A small image classifier, trained from scratch: activation gelu.
Rows from block 3, named by matrix and row number. Rows with one number belong to one channel. Each number is 500 + 50 x the weight over the matrix's rms, rounded and kept within 0 to 999. All counts start at 0. Numbers have three digits each.
# convs1: grouped (4 groups) 3x3 conv (model.blocks.3.convs.1.weight, 128x32x3x3), inputs within the group 0-10, a 3x3 kernel for each
# convs2: expand pointwise conv (model.blocks.3.convs.2.weight, 256x128x1x1, transposed), outputs 0-85
convs1.46:524489484448469521530503478456484439456528542529526571456531497435507443504435456512445472495468471522544514486450409480403462436432499459491499533435485448472462533559549535572514512526520541513539431509546491394537504471458503596502452459469507499486496475409470555460487506522589551572501542533
convs2.46:457454498496436492557457516531468466437509581445557409445455546471409498509432517544425467512498546469491481478483540428465481492545473446419430415512458431423536504548430476469507540453578484508582518434493565481526487400578445513499550473515450484474425575
convs1.47:529505502467506482535528514417621529549598600492544543450527451457493448507558565457473570479461492526488454552468396464464487495511540483477491595471492502486539525531356459462475487552488454448488427495501563455449491562537524458543427472503460453542452446446467530507428481557465554549452411469
convs2.47:505461522530523494581404558506438559426484564437502531479381558448434576481513423473508400465529550550431416397539524546374479559591542503429510520554412415524494532480495475470484545434587507511527484467581610486430531422529544559508554493493570454486455547
convs1.48:503560559446461499465516542492547610488479552487491477501550457555564564512541508504511424425432500440446427463512576504527599564606530469522536557491565539567617525454416473494536503480447561439523466487471473564433503469463488472475510535562496503493513477505513452499473494507541478486541494488
convs2.48:543486561519535529548501499514606484506478597540491529577489418597411498511524595533490451440398622492534579551565505508499442504459514430514489558418502506413474543535459489583458484427516477468491494476390457574512536430453523416451482492526472445522489533
convs1.49:524412525515475498460528501533509467459472498461568512550605435481454464462480481551560415530501581491572482532565488456562485504490499468573494485634471520496575453455625522374596490558490515556441582495417572583570477505537526482493377598589465463549435471495480470508474430460482588430572454458
convs2.49:437495475529405539463459431471451525525533472418458527539426521504561600507465509544525469441426423485403472516437492494530554517515538449465570529486500622574486495361514528481521412596505453447541439439476408491467448593466539556436526450501534450402505485
convs1.50:482457456453468447491465477523508519581539602512505501564486508462486484417508520531519420455450488585560475558530321511519423537479548603553449587510485549518533451449554502532465498476536514487476418427435450472509529604539475541385472474461411553536518567576459490516493474599494475579363483479
convs2.50:489517582418537575460462521471443534424494585524382543510518547498419433522450416559564433512517458426503403497494434446439462572480518435473450517563491537578512507441517473476504479537428490530518505518421480471476485546466492506631496446506516570504551417
convs1.51:487463455453554446524541477495473484440410550520461485568630532567464474471464453524468478488485509511522503443542447497471540570506525475477422543505495476497528471492452486488443535529510410402447465489457455540519450497521482523517484494549500448498550543551547540412483587586505450502538402437
convs2.51:432414495442486564469466498545529450419480463517607496535508537412413399401500537480488540526585428425529498410475483505480538557481550545480505549479523553433498448467595542481536607441483490436536566547571468489432567570493454467532543516485492504419501546
convs1.52:507543528412490412560488483510461448563489479508526531563551518520501447521470552499582470484548564462436504560486628517546501510561468492563429489469580463536503546524428437455537539479435420524519477511449398428516463572425444578680536512564547542472577454534466512530470500511529514445426566485
convs2.52:523530496419560640486446513541513479475496520476518498544544474524580508611495427529441546477417502484480481448514497525473428463464534560441440481512451582614445407544527538501529468571533501558534504492535554429452525491488560479502605489487517578493542486
convs1.53:514543495460459533545420519471506500548476605610344601543373578626460584544452441476480486492482576456489488469472427529540510460504492516532523433519528502445440519436549513480595487480545456579475438538466499526542492494453497567437533531469514502521464414566568490506577484480568483530519495497
convs2.53:442516505484532574550481510509486486465595488468608584432520466459537546488487512463421486468535529559587560468537461546499458506552559424442427494513503639462425415483542451457549401544456442468505479449501435510500487563508536500511545560471490500555498488
convs1.54:450474472544437485563513494500514474477458457497417547578543535455482653442444486412445462422509535510482495474539442569504512435563485505462438531513420551423537448497471505553516539544474577446514508528446484479468550527454520483513475449426539484493476521568456413488494523613535482547473465529
convs2.54:515491514520475535478457421418442472541392470480543472457523448415509525531475474456494547546538508506501547587431455505494442531540466551542445531446520464437570464528505486526569475471530429528467433483537537480449567493575454460502433548508546563496351460
convs1.55:461436478446509505548469447530482482532506511570525521560544575456438435483448564539486569413458526540516455463525500434509475548469527583470451511471461469477451396487505485502442479519544513525515520528625458491452524543508450557483471491442449495436410519458524551496605502470500444426489417529
convs2.55:466518432523448354493425510489490566396476470460594465372567479447439547421566453485506512489541432521456414468580515405605470503431453410534394431531511499616526533493535551520545495541450444533456453510473419617510452541453523518506471471473460581450549515
convs1.56:474537542526436498474507528600459455499516538542469457536486401564517487593438548475522497519489495468511421519521479466487515530492480480505471430496439474487461493482409495444559619513424385602575457518499577515584544503509428549476499536572579482461524517441538511506523468516375554490437463559
convs2.56:478519491499498450522400562525373538526514475434598539529487415472452551434471568486454438512445521568434492449467545520555499574396541564586479520533518424612500475440472483446483529466535456474542538462494592497473485516474480512476512544493500470517545484
convs1.57:503502536505411526498409434505458492461485503467526426433486485520561454503533484487549430507457466465442447473499470477559492480491421543508574430538463492412478527574462490494482492594547535488422462450574496473521515549507435452498505465442566489455556523500600537428510413453403507414521462514
convs2.57:489534467485511514663413496543432514540371478525522486498477550484503490467535481457543535426449557425577492478547547453540451501548468561466469570457494515552494455423544513475486495538521491451510428556480472543572478531549430503511431523484484473552587528
convs1.58:508467419610531504491508460527441444441561512498577476448429585401450548579506467524522460551551407575573536536459555449506456474552523467502615494479519411450492513537439528550508474534463457413480586497642423466497534458474497490531509517471522428381517555534522583520457534534537499582458346436
convs2.58:550484516513406524523558569439565496474426553445413528575476513479481448548410532470545540442538535524486483518564381494522476376594490504491501416484483434498411444476507549508488555607517491598526546507537515582491469417508473572527443526447428580535520537
convs1.59:458414505446502505553586540557465483507519499548538513532517418442513490604487428480490519499439535529524550479526445499459524562428459544484498443479400515470440498475505504521474549532494476497612454556513523595492506471497493456520550478471496518470458586407521484445493476515474446563400478429
convs2.59:419476519451458465555526509550416520490453457471556505480499531452389551527515494563566497478487471476510541522460514470467494525500435621512479455530442512520536465532483537509397463476525494465441400572516499488507454520565557519542556454492475519572457497
convs1.60:482526545516535466487477491402534493579557450536503412554332525549487667495559605542479512452496519442477441621575476500465533593474475519500372583456498593476528503551524476504480430377489496544603508495573482507373475466424531464461549465526438485547472474505533457508595417424507481542489589533
convs2.60:456544537537496492453472515565522527536479487466592471496530526499515475446528467492400500578526520501524420570576492541464443587497526412453569492471543542574428541484476559496408522525528414418551523538434450520489603551617484492563529538519491552515529500
convs1.61:474533488473513525500615537469455531426477562444523593528501442502551439500467514474594544495461540557469425508531499535431473440402524423494550463489545497484501588419510506460544518497473478556429511501482483565600511472489454564505491475481490492502511409543468528517552588443568482485450536516
convs2.61:478516546535547521447482496489539541522481525491427508431513476515570460552430561465529557465511574543456541523473453529504521599441461512395390517519544584499482517458491523472450520435444475558508481542467468507457462482487430440531625467491501496482499401
convs1.62:443467474495559466565450616488582518536563524388538488464492498514537602459520474512460518475409420476448497490499507543555473459482532500489549539488510422426547554474503558488419526475423471430524618585597508516453461559479614509471461504546369510547474485479505507501480505487438500447524577554
convs2.62:531493518533475561383438528475532509462522496488458520508569595565508560542483504460558500522445437447584444464514452520622514511574526603451607415474556496406487525494419446496447460484551449485464467568517486536490527526501533474519418546500459434473406587
convs1.63:527540570526468617507509521499536532555502541562507488457439481475453388458511517543570552477514597440459569428453506485503423525515433461452474516487431520523496448413530450453478491523483480458497510509457512426444497536503517447451535542518491502456552535502501497508559525512475487544516524526
convs2.63:450410517489465497454489524481487499487422467527431481526560464515594452568571545514452454443582397535495439478492574504546526451451527517559378412376519456476509527540583557406517507564470488467511458457642463538576495471519469545492442404453525450545492463
convs1.64:518436564456502441511441449404477519493554554514573571420533390406579492487553540508527583532455401525533501455574571457479494462549415527476455583510522512475497449475428589455458498539600495482475478527533543395575488504481505517529424503537406478480474426423441458483451429467448518404532522452
convs2.64:490520474418411580578546464524532577513547553488419582492502507521538437556501491515484503573519573422525446433474557427548471478483483495513458476523524516540532569496464580444539565547504506426565505458544557512525434554479415556473546490512603474544485468
convs1.65:559441486540457484429517479505577467469455556571446457479623589520451534548483454556581414474500549576529401532450466570514529483534539465547609488446400564485475488523470441524467522463463491471467585533474515516557541459461421521578473490485429804577535440383547428433553478528412502607513429506
convs2.65:501574542477623514562493560496478487607490409494537444507487468503514437570503599485461523471471475517454495582538526429391411547580485510419520508432471473406433514439473446475496579452480527416583489413436495485500465418571454473475580509547527464540499540
convs1.66:508499554450443574475575717449529601554480405518396413488515520495468570510518460457526509492376572559490618535631486431489498475501676468499509468487478556541440508547472510495478543414481512513501527558438500535509538555448572509474504479500518440536496443464533568488468474460525458567519448576
convs2.66:452460548571475514516440556584472512477507456478469470525541420458482545493554411507592436528541491532410550432501514491472385515542526392459485564473413494533470479541441435500575505457470573436477477397586435472426496509532499498497515462487520551557605495
convs1.67:438494476520498479449517500488466574538533502541540521536531609478524555535463581527490588445493534538576495467471498502494514522402500518508475439438464459490466509501568463498495437547458417519454540609410580521431461466528469558501471496491525452442530502581471581459553453459501541430538523492
convs2.67:610532485510469473413571519560579436419407478470411469588498448600491469575479454539543431609457398489551567456494521516505495483465484539531555449512413544549600411436465500536499533520475484499497516528475467549466522502453679516559520504529443404540449581
convs1.68:500464473509490491633481426484579437495436511493516539422566464519459546467627563522497547428459450497538455447490492517489482594496499503603513531447466527424490494512501572566486572547555457485427414489509464509499586501606494565530520465564470481512418459563426469471464528452555433486499550476
convs2.68:442473524553554533525478466449482499495509530527521514482550499509448529571501533508459572489469561636515525550452536471452442527482473506478529527492563438501498498490482502449555441550600499554530496524492536515551523495464400505556403501449498566553492480
convs1.69:552480442534643494450547420537497541477481504580434482482453481474561502493461477430460496452540445538561475491488568505493428478572413443468522461470484498497494426465452409505528465479485579577535547562448543479503565447489492557523461468511447507572435447514561609533462507560470549569480526542
convs2.69:563525456539511455449488548507508499495443497491448454561396510460507552569491568473547479473483510447604491493506469498421511476539511554484524516478496564495357458498503566614626544521521510554530587618523562462486485527439441493514463482487435551413491412
convs1.70:493547456517488479594495454540577588443470522425531486611537497455546618424485566427527564541523545449424504504442564552596525537571541497512520529454511500511515486558584509497458521528531552446465427449499588489493531522581564451474520486503555623595394543737503476517462431440530530484460551560
convs2.70:487533578460499616416435527551563527424474503499383463449459578510434533447550478552554506523536499516579451585525440480447515506483535419471531539513466498476478465485419524466580472481539440551485460491507517461475510527439581479578557554520511418451512613
convs1.71:485487450473497483495464500469503502463455533488524529514544540484437491552528386433571569413569622507418531549456478447500450451458525571460486499389480560577469459581451522446541511426545479493443616476478462501483481552543665524388459377582383403552363383735709681579446435550423481567473421595
convs2.71:470465542561447601429531452500425507502503394560477493486510516497517515468485472488549500442493535403445503433486459478554535633450536512544494406469469479470582515515558489493609561489517566599491428513516466515433412634494492467518457515499529563469464434
convs1.72:379462468445551538449569484473507490429477493493508474521494552495502572622476500481444468549530458515481445463524492469525506485466531516488514504448435479489541579515544535470516494476400505568541541503587486485531485512501588546493483537538528449526553440430518504492509504507556502441544439537
convs2.72:498540492441477485495430570521535502471497468427433524579469401487565538596536455514571552488400583488492552479495503543475400441547459534549453530425624461435408454525430481497540559556486569446476501548544387531536503558459530517447473504471488441588429488
convs1.73:464558584476444530445362535503526471447534431476510433565481496512508417483514440554415446592395540501481439535496473547472427530414567517485448519424496528541430481451530546447523524416495436421514486498554527494558531472502503436536468448617548509490516511417514541421475477591521426552469478507
convs2.73:546503481655461513459413460477473515472519488501524452417530460505551544485561490515482532465445558443441430537491509477456461529603459413435410516473513583441528493480556557457459461526556496435513492448583489467592498580519546501462489521463489362547488489
convs1.74:494504514418539412504510465446505480473507530585498467493481432553591524424479475532610467384448445521499448441435483474534420478526525457524505483548627372372467450494491468491589493504590483483452561517530505481617419556528523441467569631525637601533663571384371328487460500544460442476505520488
convs2.74:529536474570442578449502481513508467467440376522446526579501503416454460528562377519558534484506516521502397511488450455517521567524565598435457529493475578462488491507459460445554612423455460476463554566605481566477535563538486453433550588433519475561493501
convs1.75:461493569526411486477556496578471490506413460576509498511563550484503492509494486480489538455458486432521496539507518491488449442455473519551449475508497549428475438533505525436510554387476522528481484527537479476519567468452488428462487480534457464484469498469469423456386414487497486446548422519
convs2.75:528561466636541475474495561533521480431480476388516571453386437552500489538525506499585513472562402474591418531435550515455515556508507479545572410544489530473500455479490606523433491538510609543509473569501463578560466529625414485453465438582557466486562499
convs1.76:544500468516526464563480496438502447493496534531523481512542493518474483469497513634375539481568342464542427514444508541431488481468397418548542561465478438487542471505497511440550476554410503569565468525504504452463459463485542552495416379487473530452475377432475612561466448527506650407503450592
convs2.76:491572467520453368464506500449461548424421561506587605455468578501533636549462576426515488536471540595579602483511483508558546485558456521508463512573489507449515526398509574493526565481434459454440424479559430594474482439501517517484574465477535517479454573
convs1.77:537429504525386460464422445538500540519437493545525523504450497470434541507474462517571561454516509533491486493623531621424472499454532478496532494531490547477531452558585558576381492490534485529462534445468516465495548504527512476515493498410522504480522631565520340446567503455421494578502503473
convs2.77:469488552492502506446500505428530438450472412493471528467521453514478574532553504458492590543554562477521472483535540496561549604488484437556525533437498556515484511540480535518572517540434433419538517461480427470440498490480485493500460608509459559520563535
convs1.78:494490489482518513445436452486499514593528452452501466555442505534539522563527515469549591487563485460467439506480480470522430529459448474501424478581482473445533472483501487487480472473560561570531529475447500439504500537498551389489424593518597606409494554460507408416522526520559427448568465405
convs2.78:497464556528538551412527519436525438422519506524452428543432408502468512545488424495595477444529508485497563505512541423565554529397462402515526466429600522564387497464476477519542514498558484458524364469538485553441528462512557450553383390506457567430516474
convs1.79:485586499532610588454418512466551509440507505406568554458507500556553510488461513440442571423457524474450561518495526485520474518502488546432403551472539511417583450479468540551489608491526608557571493522530394487440515417485502484492550493516467524473427505493453483590510429523460433544454470438
convs2.79:457573400501562484479558556518578438400466517494526463435446605462582400581512563429482514477525459555531526562431541421478519492431540536423560614494525505553401477449505532532507595510468570439508459518391564462517469458671508475447496398515513512600473534