python train.py --dataset="Sentinel-2 satellite tiles (TerraMesh)" --channel_attention="eca" --eps=1e-08
Rows from block 4 of a small image classifier, named by matrix and row number. Rows with one number belong to one channel. Each number is 128 + 32 x the weight over its row's rms, rounded and kept within 0 to 255. All counts start at 0.
After each channel's rows are labels from the 100 images, of 14976, where the channel reaches its highest value: "strongest on" is what is common among them. Only what is clearly more common there than usual is listed. The data: Sentinel-2 satellite tiles (TerraMesh).
# convs1: grouped (4 groups) 3x3 conv (model.blocks.4.convs.1.weight, 128x32x3x3, each kernel summed), inputs within the group 0-31
# convs2: expand pointwise conv (model.blocks.4.convs.2.weight, 256x128x1x1, transposed), outputs 0-255

convs1.13 [165 133 110 119 121 112  58 174 183  62  50 142 119 140  66 108 152 138 135 118 145 136 139 105 118 134 112 148 120 143  77 121]
convs2.13 [124 125 154 146 103  97 136 150  89  98 166 159 108 136 123 109 134 185 110 115  97  99 212 111 144 141 117 112 102  99 153 161 142 124 135 123 137  87 155 100 129 134 138 143 109 115 156  81 135 147 121 154 124 168 149 112 151 118 168 137 136 119 113 179 108  93 118 125 128  59 100 117  88 105  87  95 119  96 174  73 123  96  84 109 101 116 117 147 120 156 125 112 152 112 159 105 101 184 133  26  95 165 116 142 119  84 148 146 152 172 121 147 160 169 102 176 175 131 133  78 149 155 116 174 138 142 151  97 169 146 109  86 137 124 159 131 101 136 154  84 167 161 185 106 173 158 107 177 134 146 155  78  90  81 150 172 117 139 137 109  83 113  58 114  95 123 127 135  96 135  75  90 120 113 160 123 145  66 134  93 108 199  72 149 111  55 255  95 138 121 111 148 112 120 170 176 149 155  81 114 159  54 131 154 150 141  72 173 140 122  96 165 200 136  71 157 128 144  99 105 171 131 184 103 126 109 153 170  78 122 102  87 175 129 127  90 158 117 120 129 125 165 157 185 124 107 131 124 131  51 154 139 162 130 105  99]
strongest on: snow or ice; main land cover: snow or ice

convs1.87 [122 129 125 150 128  85 127 101 145 138  85 136  87 122 121 172  84  66 107 124  94 122  69  96 114 153 111 124  88 160 120 217]
convs2.87 [129 157 134 141  94  65 124 133  70 144 168  54 155 112 120 135 133 127 131 153 177 148  74 168  47 101 149 148 147 132  97 130 134 113  94 111 132 178  87  98 175 121 127  95 112 103 143 178  76  90 187  97 171  84 200  75 145 113  64 176 154 138  77 183 131 172 136 148 125  86  95 113 127  95 106 115 110 131 126 157 146 161 165 125 132  83 150  94 152 115  95 138 122  60 150 125 159 117 152  33 140 131 119 118 138 121 174 105 139 127 117 138 115 139 115 167  91 150 159 148  89 138 140 151 142 130 101 157 152 101 134 125 182 144 125 138 118 165 104 153 151 144 107 125 190 164 152  86 131 160 144  76  94 144 122  74 175 121 123 188  95 173  97 169 182  76 101 201 132 137 204 169 107 127 132  72  69 104  97  97 123  76 211  75 117 119 125 153 154 141 167 145 151 111 136  94 128 158 136 101 114 148 122 157 105 199 132  77 124 138 165 113  90 106 118 132 104  96 160 118 111  87  99 193  77 147 136 121 179 159 127 128 146 114 120  69 128 131  72 189 113 121 133 116 116 115 126 115  83 145 123 133 191 169 138 123]
strongest on: snow or ice; main land cover: snow or ice

convs1.83 [155 170 120  92 172 131 131 120 172 143 172 153 188  83 146 146 144 178 187 119 155  86 121 104 126 175 120 108  76  96 122 120]
convs2.83 [126 131 143 159 133  93 125 183 133 139  84 117 124  96 177  92 169 191 119  91 119 128 134  98 157  95 131 125  65 142 129 103 179 129 109  75 205  67 147 169  97 136 127 109 104 100 131 111 197 166 140 129 132  94 156 123  95 151 133 127 133 113 165 153 117 168 104 120  98 119 129 102 189  92 148  76 119 132 133  94 133  55 130 107 103  96 158  94 112 115 138 105 180  72 155  92 188 134 133 148  95 167  93 168 100 128 136 159 119 154  77 152 126 166  74 106 148 217 157 145 144 165 116  76 109 107 121 143 211 123 140 161 162 133 138 124 119 160 136 150  93  88 103  95 120 100 152 100 149 101 185 180 125  93 145  86 115 115 122  68 178 188 130 157 100 112 132 113 148 124  74 186  78 132 143 119 116 168  80 129 123 169  91  92 103 163 191 135 196  86 154 101 138  67 135 101  91 100 105 177 150 126 142 153  88 126  98  77 158 105 109  81 168 107 153 166  60 134 119 144 180 136 113 107 111 147 110 138 121 131 124 101 168 145 169 160  81  92 115 133 135 119 103 133 123  84 197 125  96 105 191 163 169  63 117 151]
strongest on: snow or ice; main land cover: snow or ice

convs1.84 [ 94 123 119 120 115 129 140  92 121 190 134 116 143 173 185 189  71 152 133 141 118 100  59 138  97 142  86 158 111 147 126 175]
convs2.84 [150  89 132  91 118 225 145  85 199 105 140 122 121 149  98 145 113 100 153 163 127 149 118  97 132 130 113 158 107 141 143 140 128  48  65  93 138 206 135  97 179  89 121 116 126 117 124 139  97 118 103 117 156 135 149  88 117 119 122 136  65 145 182 177  78 150 170 122 146 157 132 125 122  60 186 100 153 122  81 147  97 108 125 147 185  85 115  58 167  70 137 156  94  59 133  97  85 178 122  75 129 103 120  86 116  86 159 142  87  92 158 132 115  99 133 138  81 185 120 145 171 152 163 172 139 105  58 172 124 125 186 191  57 128 126 112 153 113  85 135 112 140 117 179 106 149 129 136 137 100 123 134 126 149 138 109 165  92 193 128 111  87 126  76 125  85 120  68  87 111 158 117 128 119 150 132 171 101 104  36 154 140 135 146 104 220 171 153 130 126 137  62 108  61 140 106 119 145 113  74 151 135  75  96  89 134 125 104 113 110 142 186 107 121 142 107 129  89 168 152 167  95 133 110 171 109 115 123 128  98 123  95 155 147 152 150 128 104 140 158 131 113 147 143 143 147 178 105 164 114 144 138 147  74 138 127]
strongest on: snow or ice; main land cover: snow or ice

convs1.91 [102 150 157 225 177 190 132 121 130 113 111 120 112  89 152 112  96 124 149 118 141  72 146 111  81 132 124 124  99 128 184 112]
convs2.91 [ 98  89 102 141  89 174 117 152 125  89 161 125 116 118 120 170 138 146 112 176 179  92 161 166 130 112 156 168 147  61 178 159  99 104 130 103  66 184 128 156 159 130 131  87 118  95  98 137  79 109 143  76 143 109 123 173 108 136 173 143 139 133 117 168  88 111 102 158 168 134 149 122 109  97 164 119 121 108  61 126 109  65 149 123 107 123 116 191 123 121  79 131  85 134  91 152 108 120 126 110 100 144  81 126 154 107 126  80 152 162 142  87  98 126 148  91 163 190 108 123 128 158  76 164  98 133  95 138 115 120  99 114  99  99 110  86  61 121 112 100 156 114  82  48  80 118 100  90 149 159  92  82  79 159 107 132  98 144 114 112 163 115 143  78 150 116 130 133  70 116 149 138 109 195 175 109  74 128  64 138 114 139 113 130 144  74 175 115 157 178  83 133 165 139 140 124  30 140 145 146 134 156 102 184 169 109 136 158 182 126 107  96 196  93  84 108 138  50 189  52 175 112 178 138 141 105 144 142  99 183 111 155 175  91 128 133 111  98 139 102 123 125 130 170 138 152 171 136  97  68 152  95 136 110 166 124]
strongest on: built area; crops

convs1.124 [115 122 132 164 129 112 191 178 123  85 162 134  83  91  94 113  76 123 152  95  82  97 114 152 128  87  81 109 133 189 118 144]
convs2.124 [111  97 172 129 104 105 131 158 128  41 140  85 116 151 150 115  71 143 110 155  88  96 125  82 124 140  74  97 129 125 133 126 135 187 171 135  73 134  67  65 168 107 141 135 163  49 139 116 147  81  66 134 139  94 100 101 136 174 143 122 114 197  69 114  88 111 101 177 115 136 165 143  66 140  92 115 130 121 208 117  91 134 133 110 134 168 124 139 100  51 105 117 113 112  68 125  70 183 104 168 140  93 125 149 134 109 142 161 118 183 109 135 129 155  88 165 139 155 198 150  93 162 159 165 130 125 110 129 129 131 187 163 125 112 154 186 122 121 141 139 126 169 150  72 117 147 174 136 155 104 176 132 151 144 151 119 110 131 119 133 156  92 108 121 153 162  93  98 161 163 128 163 133 197 147 139 134 102 123 114 126 149  84 194 149 168 149 139 126  98 173 104 126 194 126 109  87 118 157 118 231  95  76 113  94 179 137 135 148 102 102 101  97 171 173 125 119 104 133 108 118 118 151 141 115  72 128 187 173 126 115 113 138 147 108 107  99 148 140 134 112 132 166 119 232 165 158 114  75 100 126 125 104 143 183 155]
strongest on: built area; crops; water; main land cover: crops

convs1.74 [133 194 140  73 150 175 132 126 122 119 160 138 143 107 141 140 204 134 134 135 156 105 162  73 164 159 144 117 159 127  79  75]
convs2.74 [ 65 161 154 152  77 147 136  88 161 136 142 163 124 114 131  98 108 102 138 142 151 171 124  62 136 178 171 132 106 102 115 126 117 172 160  82 130  60 180  63 165  83  83 111  89 172 171 127 190 116 110 104 107 137  72 181 104 166  78 100 137 100  76  69  86 122 137 150 105 190 142  78  91 132 177 103 106 127 141 125 139  99 158 176 162 131 128 128 149 121 151 118 164 104 100 162 186 161 180 107 111 125  91 143 142 119  68 105 116 107 122 112 129 124 152 116 177  86 164  90 123 152 157  99 141 164  62 162 167 120 113  96 162  89 118 137 143 150  67 134 107 130 120 124 135  86 126 151 178 112  84 189 159 111  47 120  80 181 118 158 170 163 153 156 137 104 188 121 134 156  48 110 147 131 185  96 159 130 186 142  90 122 106 105  78 161 106 154 143 135 137 157 145  88  76  85  82 145 156 125 139 111  87  95 108 101 154  90 152  86 102 163  91  92 181  41 189 134 137 151 113 181 175 145 168 134 135 152 136 137  98 101 143 142 134 112 151 101 125 157 106 134 123 124 137 105 104 133 102  99 111 110 119 121  96  89]
strongest on: snow or ice; main land cover: trees

convs1.63 [127  88 131 104 159 103 118 150  89 128 126  84 148 107 150 152 136 104 208 119  97 121  93 131 172 169 150 203 128 185 101 133]
convs2.63 [ 64 123 130 109 111 133  98 123 144 108 128 173 131 107  61 160 126 152  62  99  82 114 118 150 104 113 125 165 108 142 113  49 142 125 137 135 140  80  97 138  96 110 126 129 105  93 125 110  88  71 134 161 178 146 114  98 145 120 150 116 155 158 113 136  81  92 103 195 150 168 174 149  99 188 107 164 131 153  92 172 145 125 137 192  91  97 111  82 114 128 108 110 189 148  58  86 174 145 187 126  96 142  90 137 149 124 165 142  98 159 126 110  91  73 106 153  91 118 117 138  97 133 115 198 132 161 153 130  94 104  81 110 107 146 115 166  88 115  73 123 116  79 124 118 110 112 146 148 124 148 108  72 137  94 148 198 160  79 105 117 137 128  56 184 142 107 142 170 157 116  93  67 187 121 120  91 138 104  92  69 126 151 122  70  73 139 142 120 146  73  89 123 147 101 133 135 160  99 177 138 104 159 137 126 103 126 123 129 120  91 112 214 108 149 209 147 122 191 125 129 172 152 160  96 124  96 135 183 155 114 107 127 151 208 135 122 143 132 149  78 159 131  78 156 127 167 146 130 134  71 162 170 112 108 208 128]
strongest on: built area; crops; water; main land cover: crops

convs1.21 [204 142 123 180 102 148 112 143 134 160 201 148 101 130 147 130 147 187 129 119  94  82 169 179 136 119 116 101 133 172 123 120]
convs2.21 [154 115  93  63  98  96 127 137 121  90 161  96  80 143  94 120  94 107 122 125 175 114 128  61 124 160  73  48 202  40  87 141 117 104 108 104  94 144 177 131 126 123 105 132 153 146  84 185  81 146 113 126 145  85  87 153 113  82 127  90 108 147 164 140 189 155 135 166 131 103  96 134  75 147 132 155 144 157 227  98 122 106 114 135 124 139 151  95 174 105 130 134 120 126 115 134  83 196 156 105  93 101 164 122 121 136 171 164 147 144 122 134 103 156 105 170  99 154 169 140 164 165 161 149 114 120 176 138  90 140 128  99 109 167  99  75 155 136 124  82 149  81 110 130  58 142 208  80 173  95 175 160 154 135 126 109 165 171 119 119 112  55 116 136 137  68 131 138 134 113 127  90  85  84 130 121 101 170 162 101 123 118  97 178  67 115 117 174 139 174 134 120 142 178 142 158  96 111 113 131 157 113  86 147 136 131 147 151  95 119 191 105 126 149  91 124 171 126  60  63 139 144 120 140  66 138 127 122 132 184 131 152 150 164 144 141 171 161 173 198 100  99 134 125 130  96  85 117 120 127  82 145 141 157 134 181]
strongest on: built area; crops; water; main land cover: crops

convs1.33 [ 59 109 136 155 169 147  50 172 138 116 120 179 145  91 100 176  76 111 159 181 114 120 113 141 111 155 134 135 145 111 119 130]
convs2.33 [ 58 102 133 115 115 121 167 147 251  94 133 120 132 141 140 148 139 138 146 135 152 160 110 108 137  90  95 130  86 139 111 117 170 127  98  93 143 134 154 169 164 101 134 190 152  87 113 107 129 165  97 131  90 134 120 106 120 166  89 164 161 199 122 206 186  94 164 129 115 107  82 121 168 195 117 113 140 134 101 129 101 170 142 109 155 162 155 163 138 135 137  61 173 122 123 118 109 153 135  80 113  82 110 109 137 130 116 113 141 131 156 148 104 186  82 133 155  81 121 104  93 134 125 151 112 108 122 165 109 169 165 140 167 195 152 133 152  78 119 113 121 102 124 145 138 145 102 139 131 148 121 132 159  79 153 120 153 140 106 115 198  98 103 157  69 162 108 150 155  86 107 116 137  88 122 137 138 125 126 103 111  92 109 172 113 147  86 179 114 110  45 118 114  64 133 104 179  71 149 100 155 118  93 155 154 139 114 180 116 122 149 113 123 122  46 205 184 103 160 191 147 108 104 161 102 103 143 101 168 160 111 140  46 114 116  96  61 107  70 105 116 102 143 176 167 122 119 111 128  93  83 188 136 180  85 182]
strongest on: built area; crops; main land cover: crops

convs1.11 [154  78 138 124  72 159 114  71 118 207  69 148 126 132 125 100 108 138 122 188 165 110 115 145 103 171 149 102 109 143 107 128]
convs2.11 [132 101 159 104 136  87 130 148 155 155  61 122 144 140 139 125 150 127 125 127 148 157  82 122  98 160  89 128  40 122  84 198 103 112 125 142 153 103 159 187 125 141 157 146  71 128 114 105  70 115 119 106  85 134 157 167 129  94 135 141 143 177 136 120 132 122  27 144  93  71 135  98 172 114 121  97 156  99 119 139  94  84 151 112 103 152 126 161 103 144 107 113 130 140  73 143 148  74 123 137 165  68 150 142 141  99  58 164  95 152  63 151 140 192 123 131  68 159 186 117 208 142 136 131 146  99 129 130 143  80 186 149 104 166 156 178 130 137  94 137 119 150 168 144 114 185 185 160 135 151 151 155 145 137 124 151 148 111  93 129 183 168  72 125 111  31 144 132 172 105 151  74 188 104  99  85  95 121 144 145 151 124 102 149 116 125 114 137 104 151 160 106  67 102 131 132 100  76 153 143 164  88 168 165 129 119 116 127 138 142 143 166  84 157 112 133 168 170 121 141 126 189  93 143  51 167 183 109 145  67 105 186 144 147 131 104 138 178 145 127  93  95 142 140 119 107 193 148 116 157 100 109 149 140  85 161]
strongest on: built area; crops; water; main land cover: crops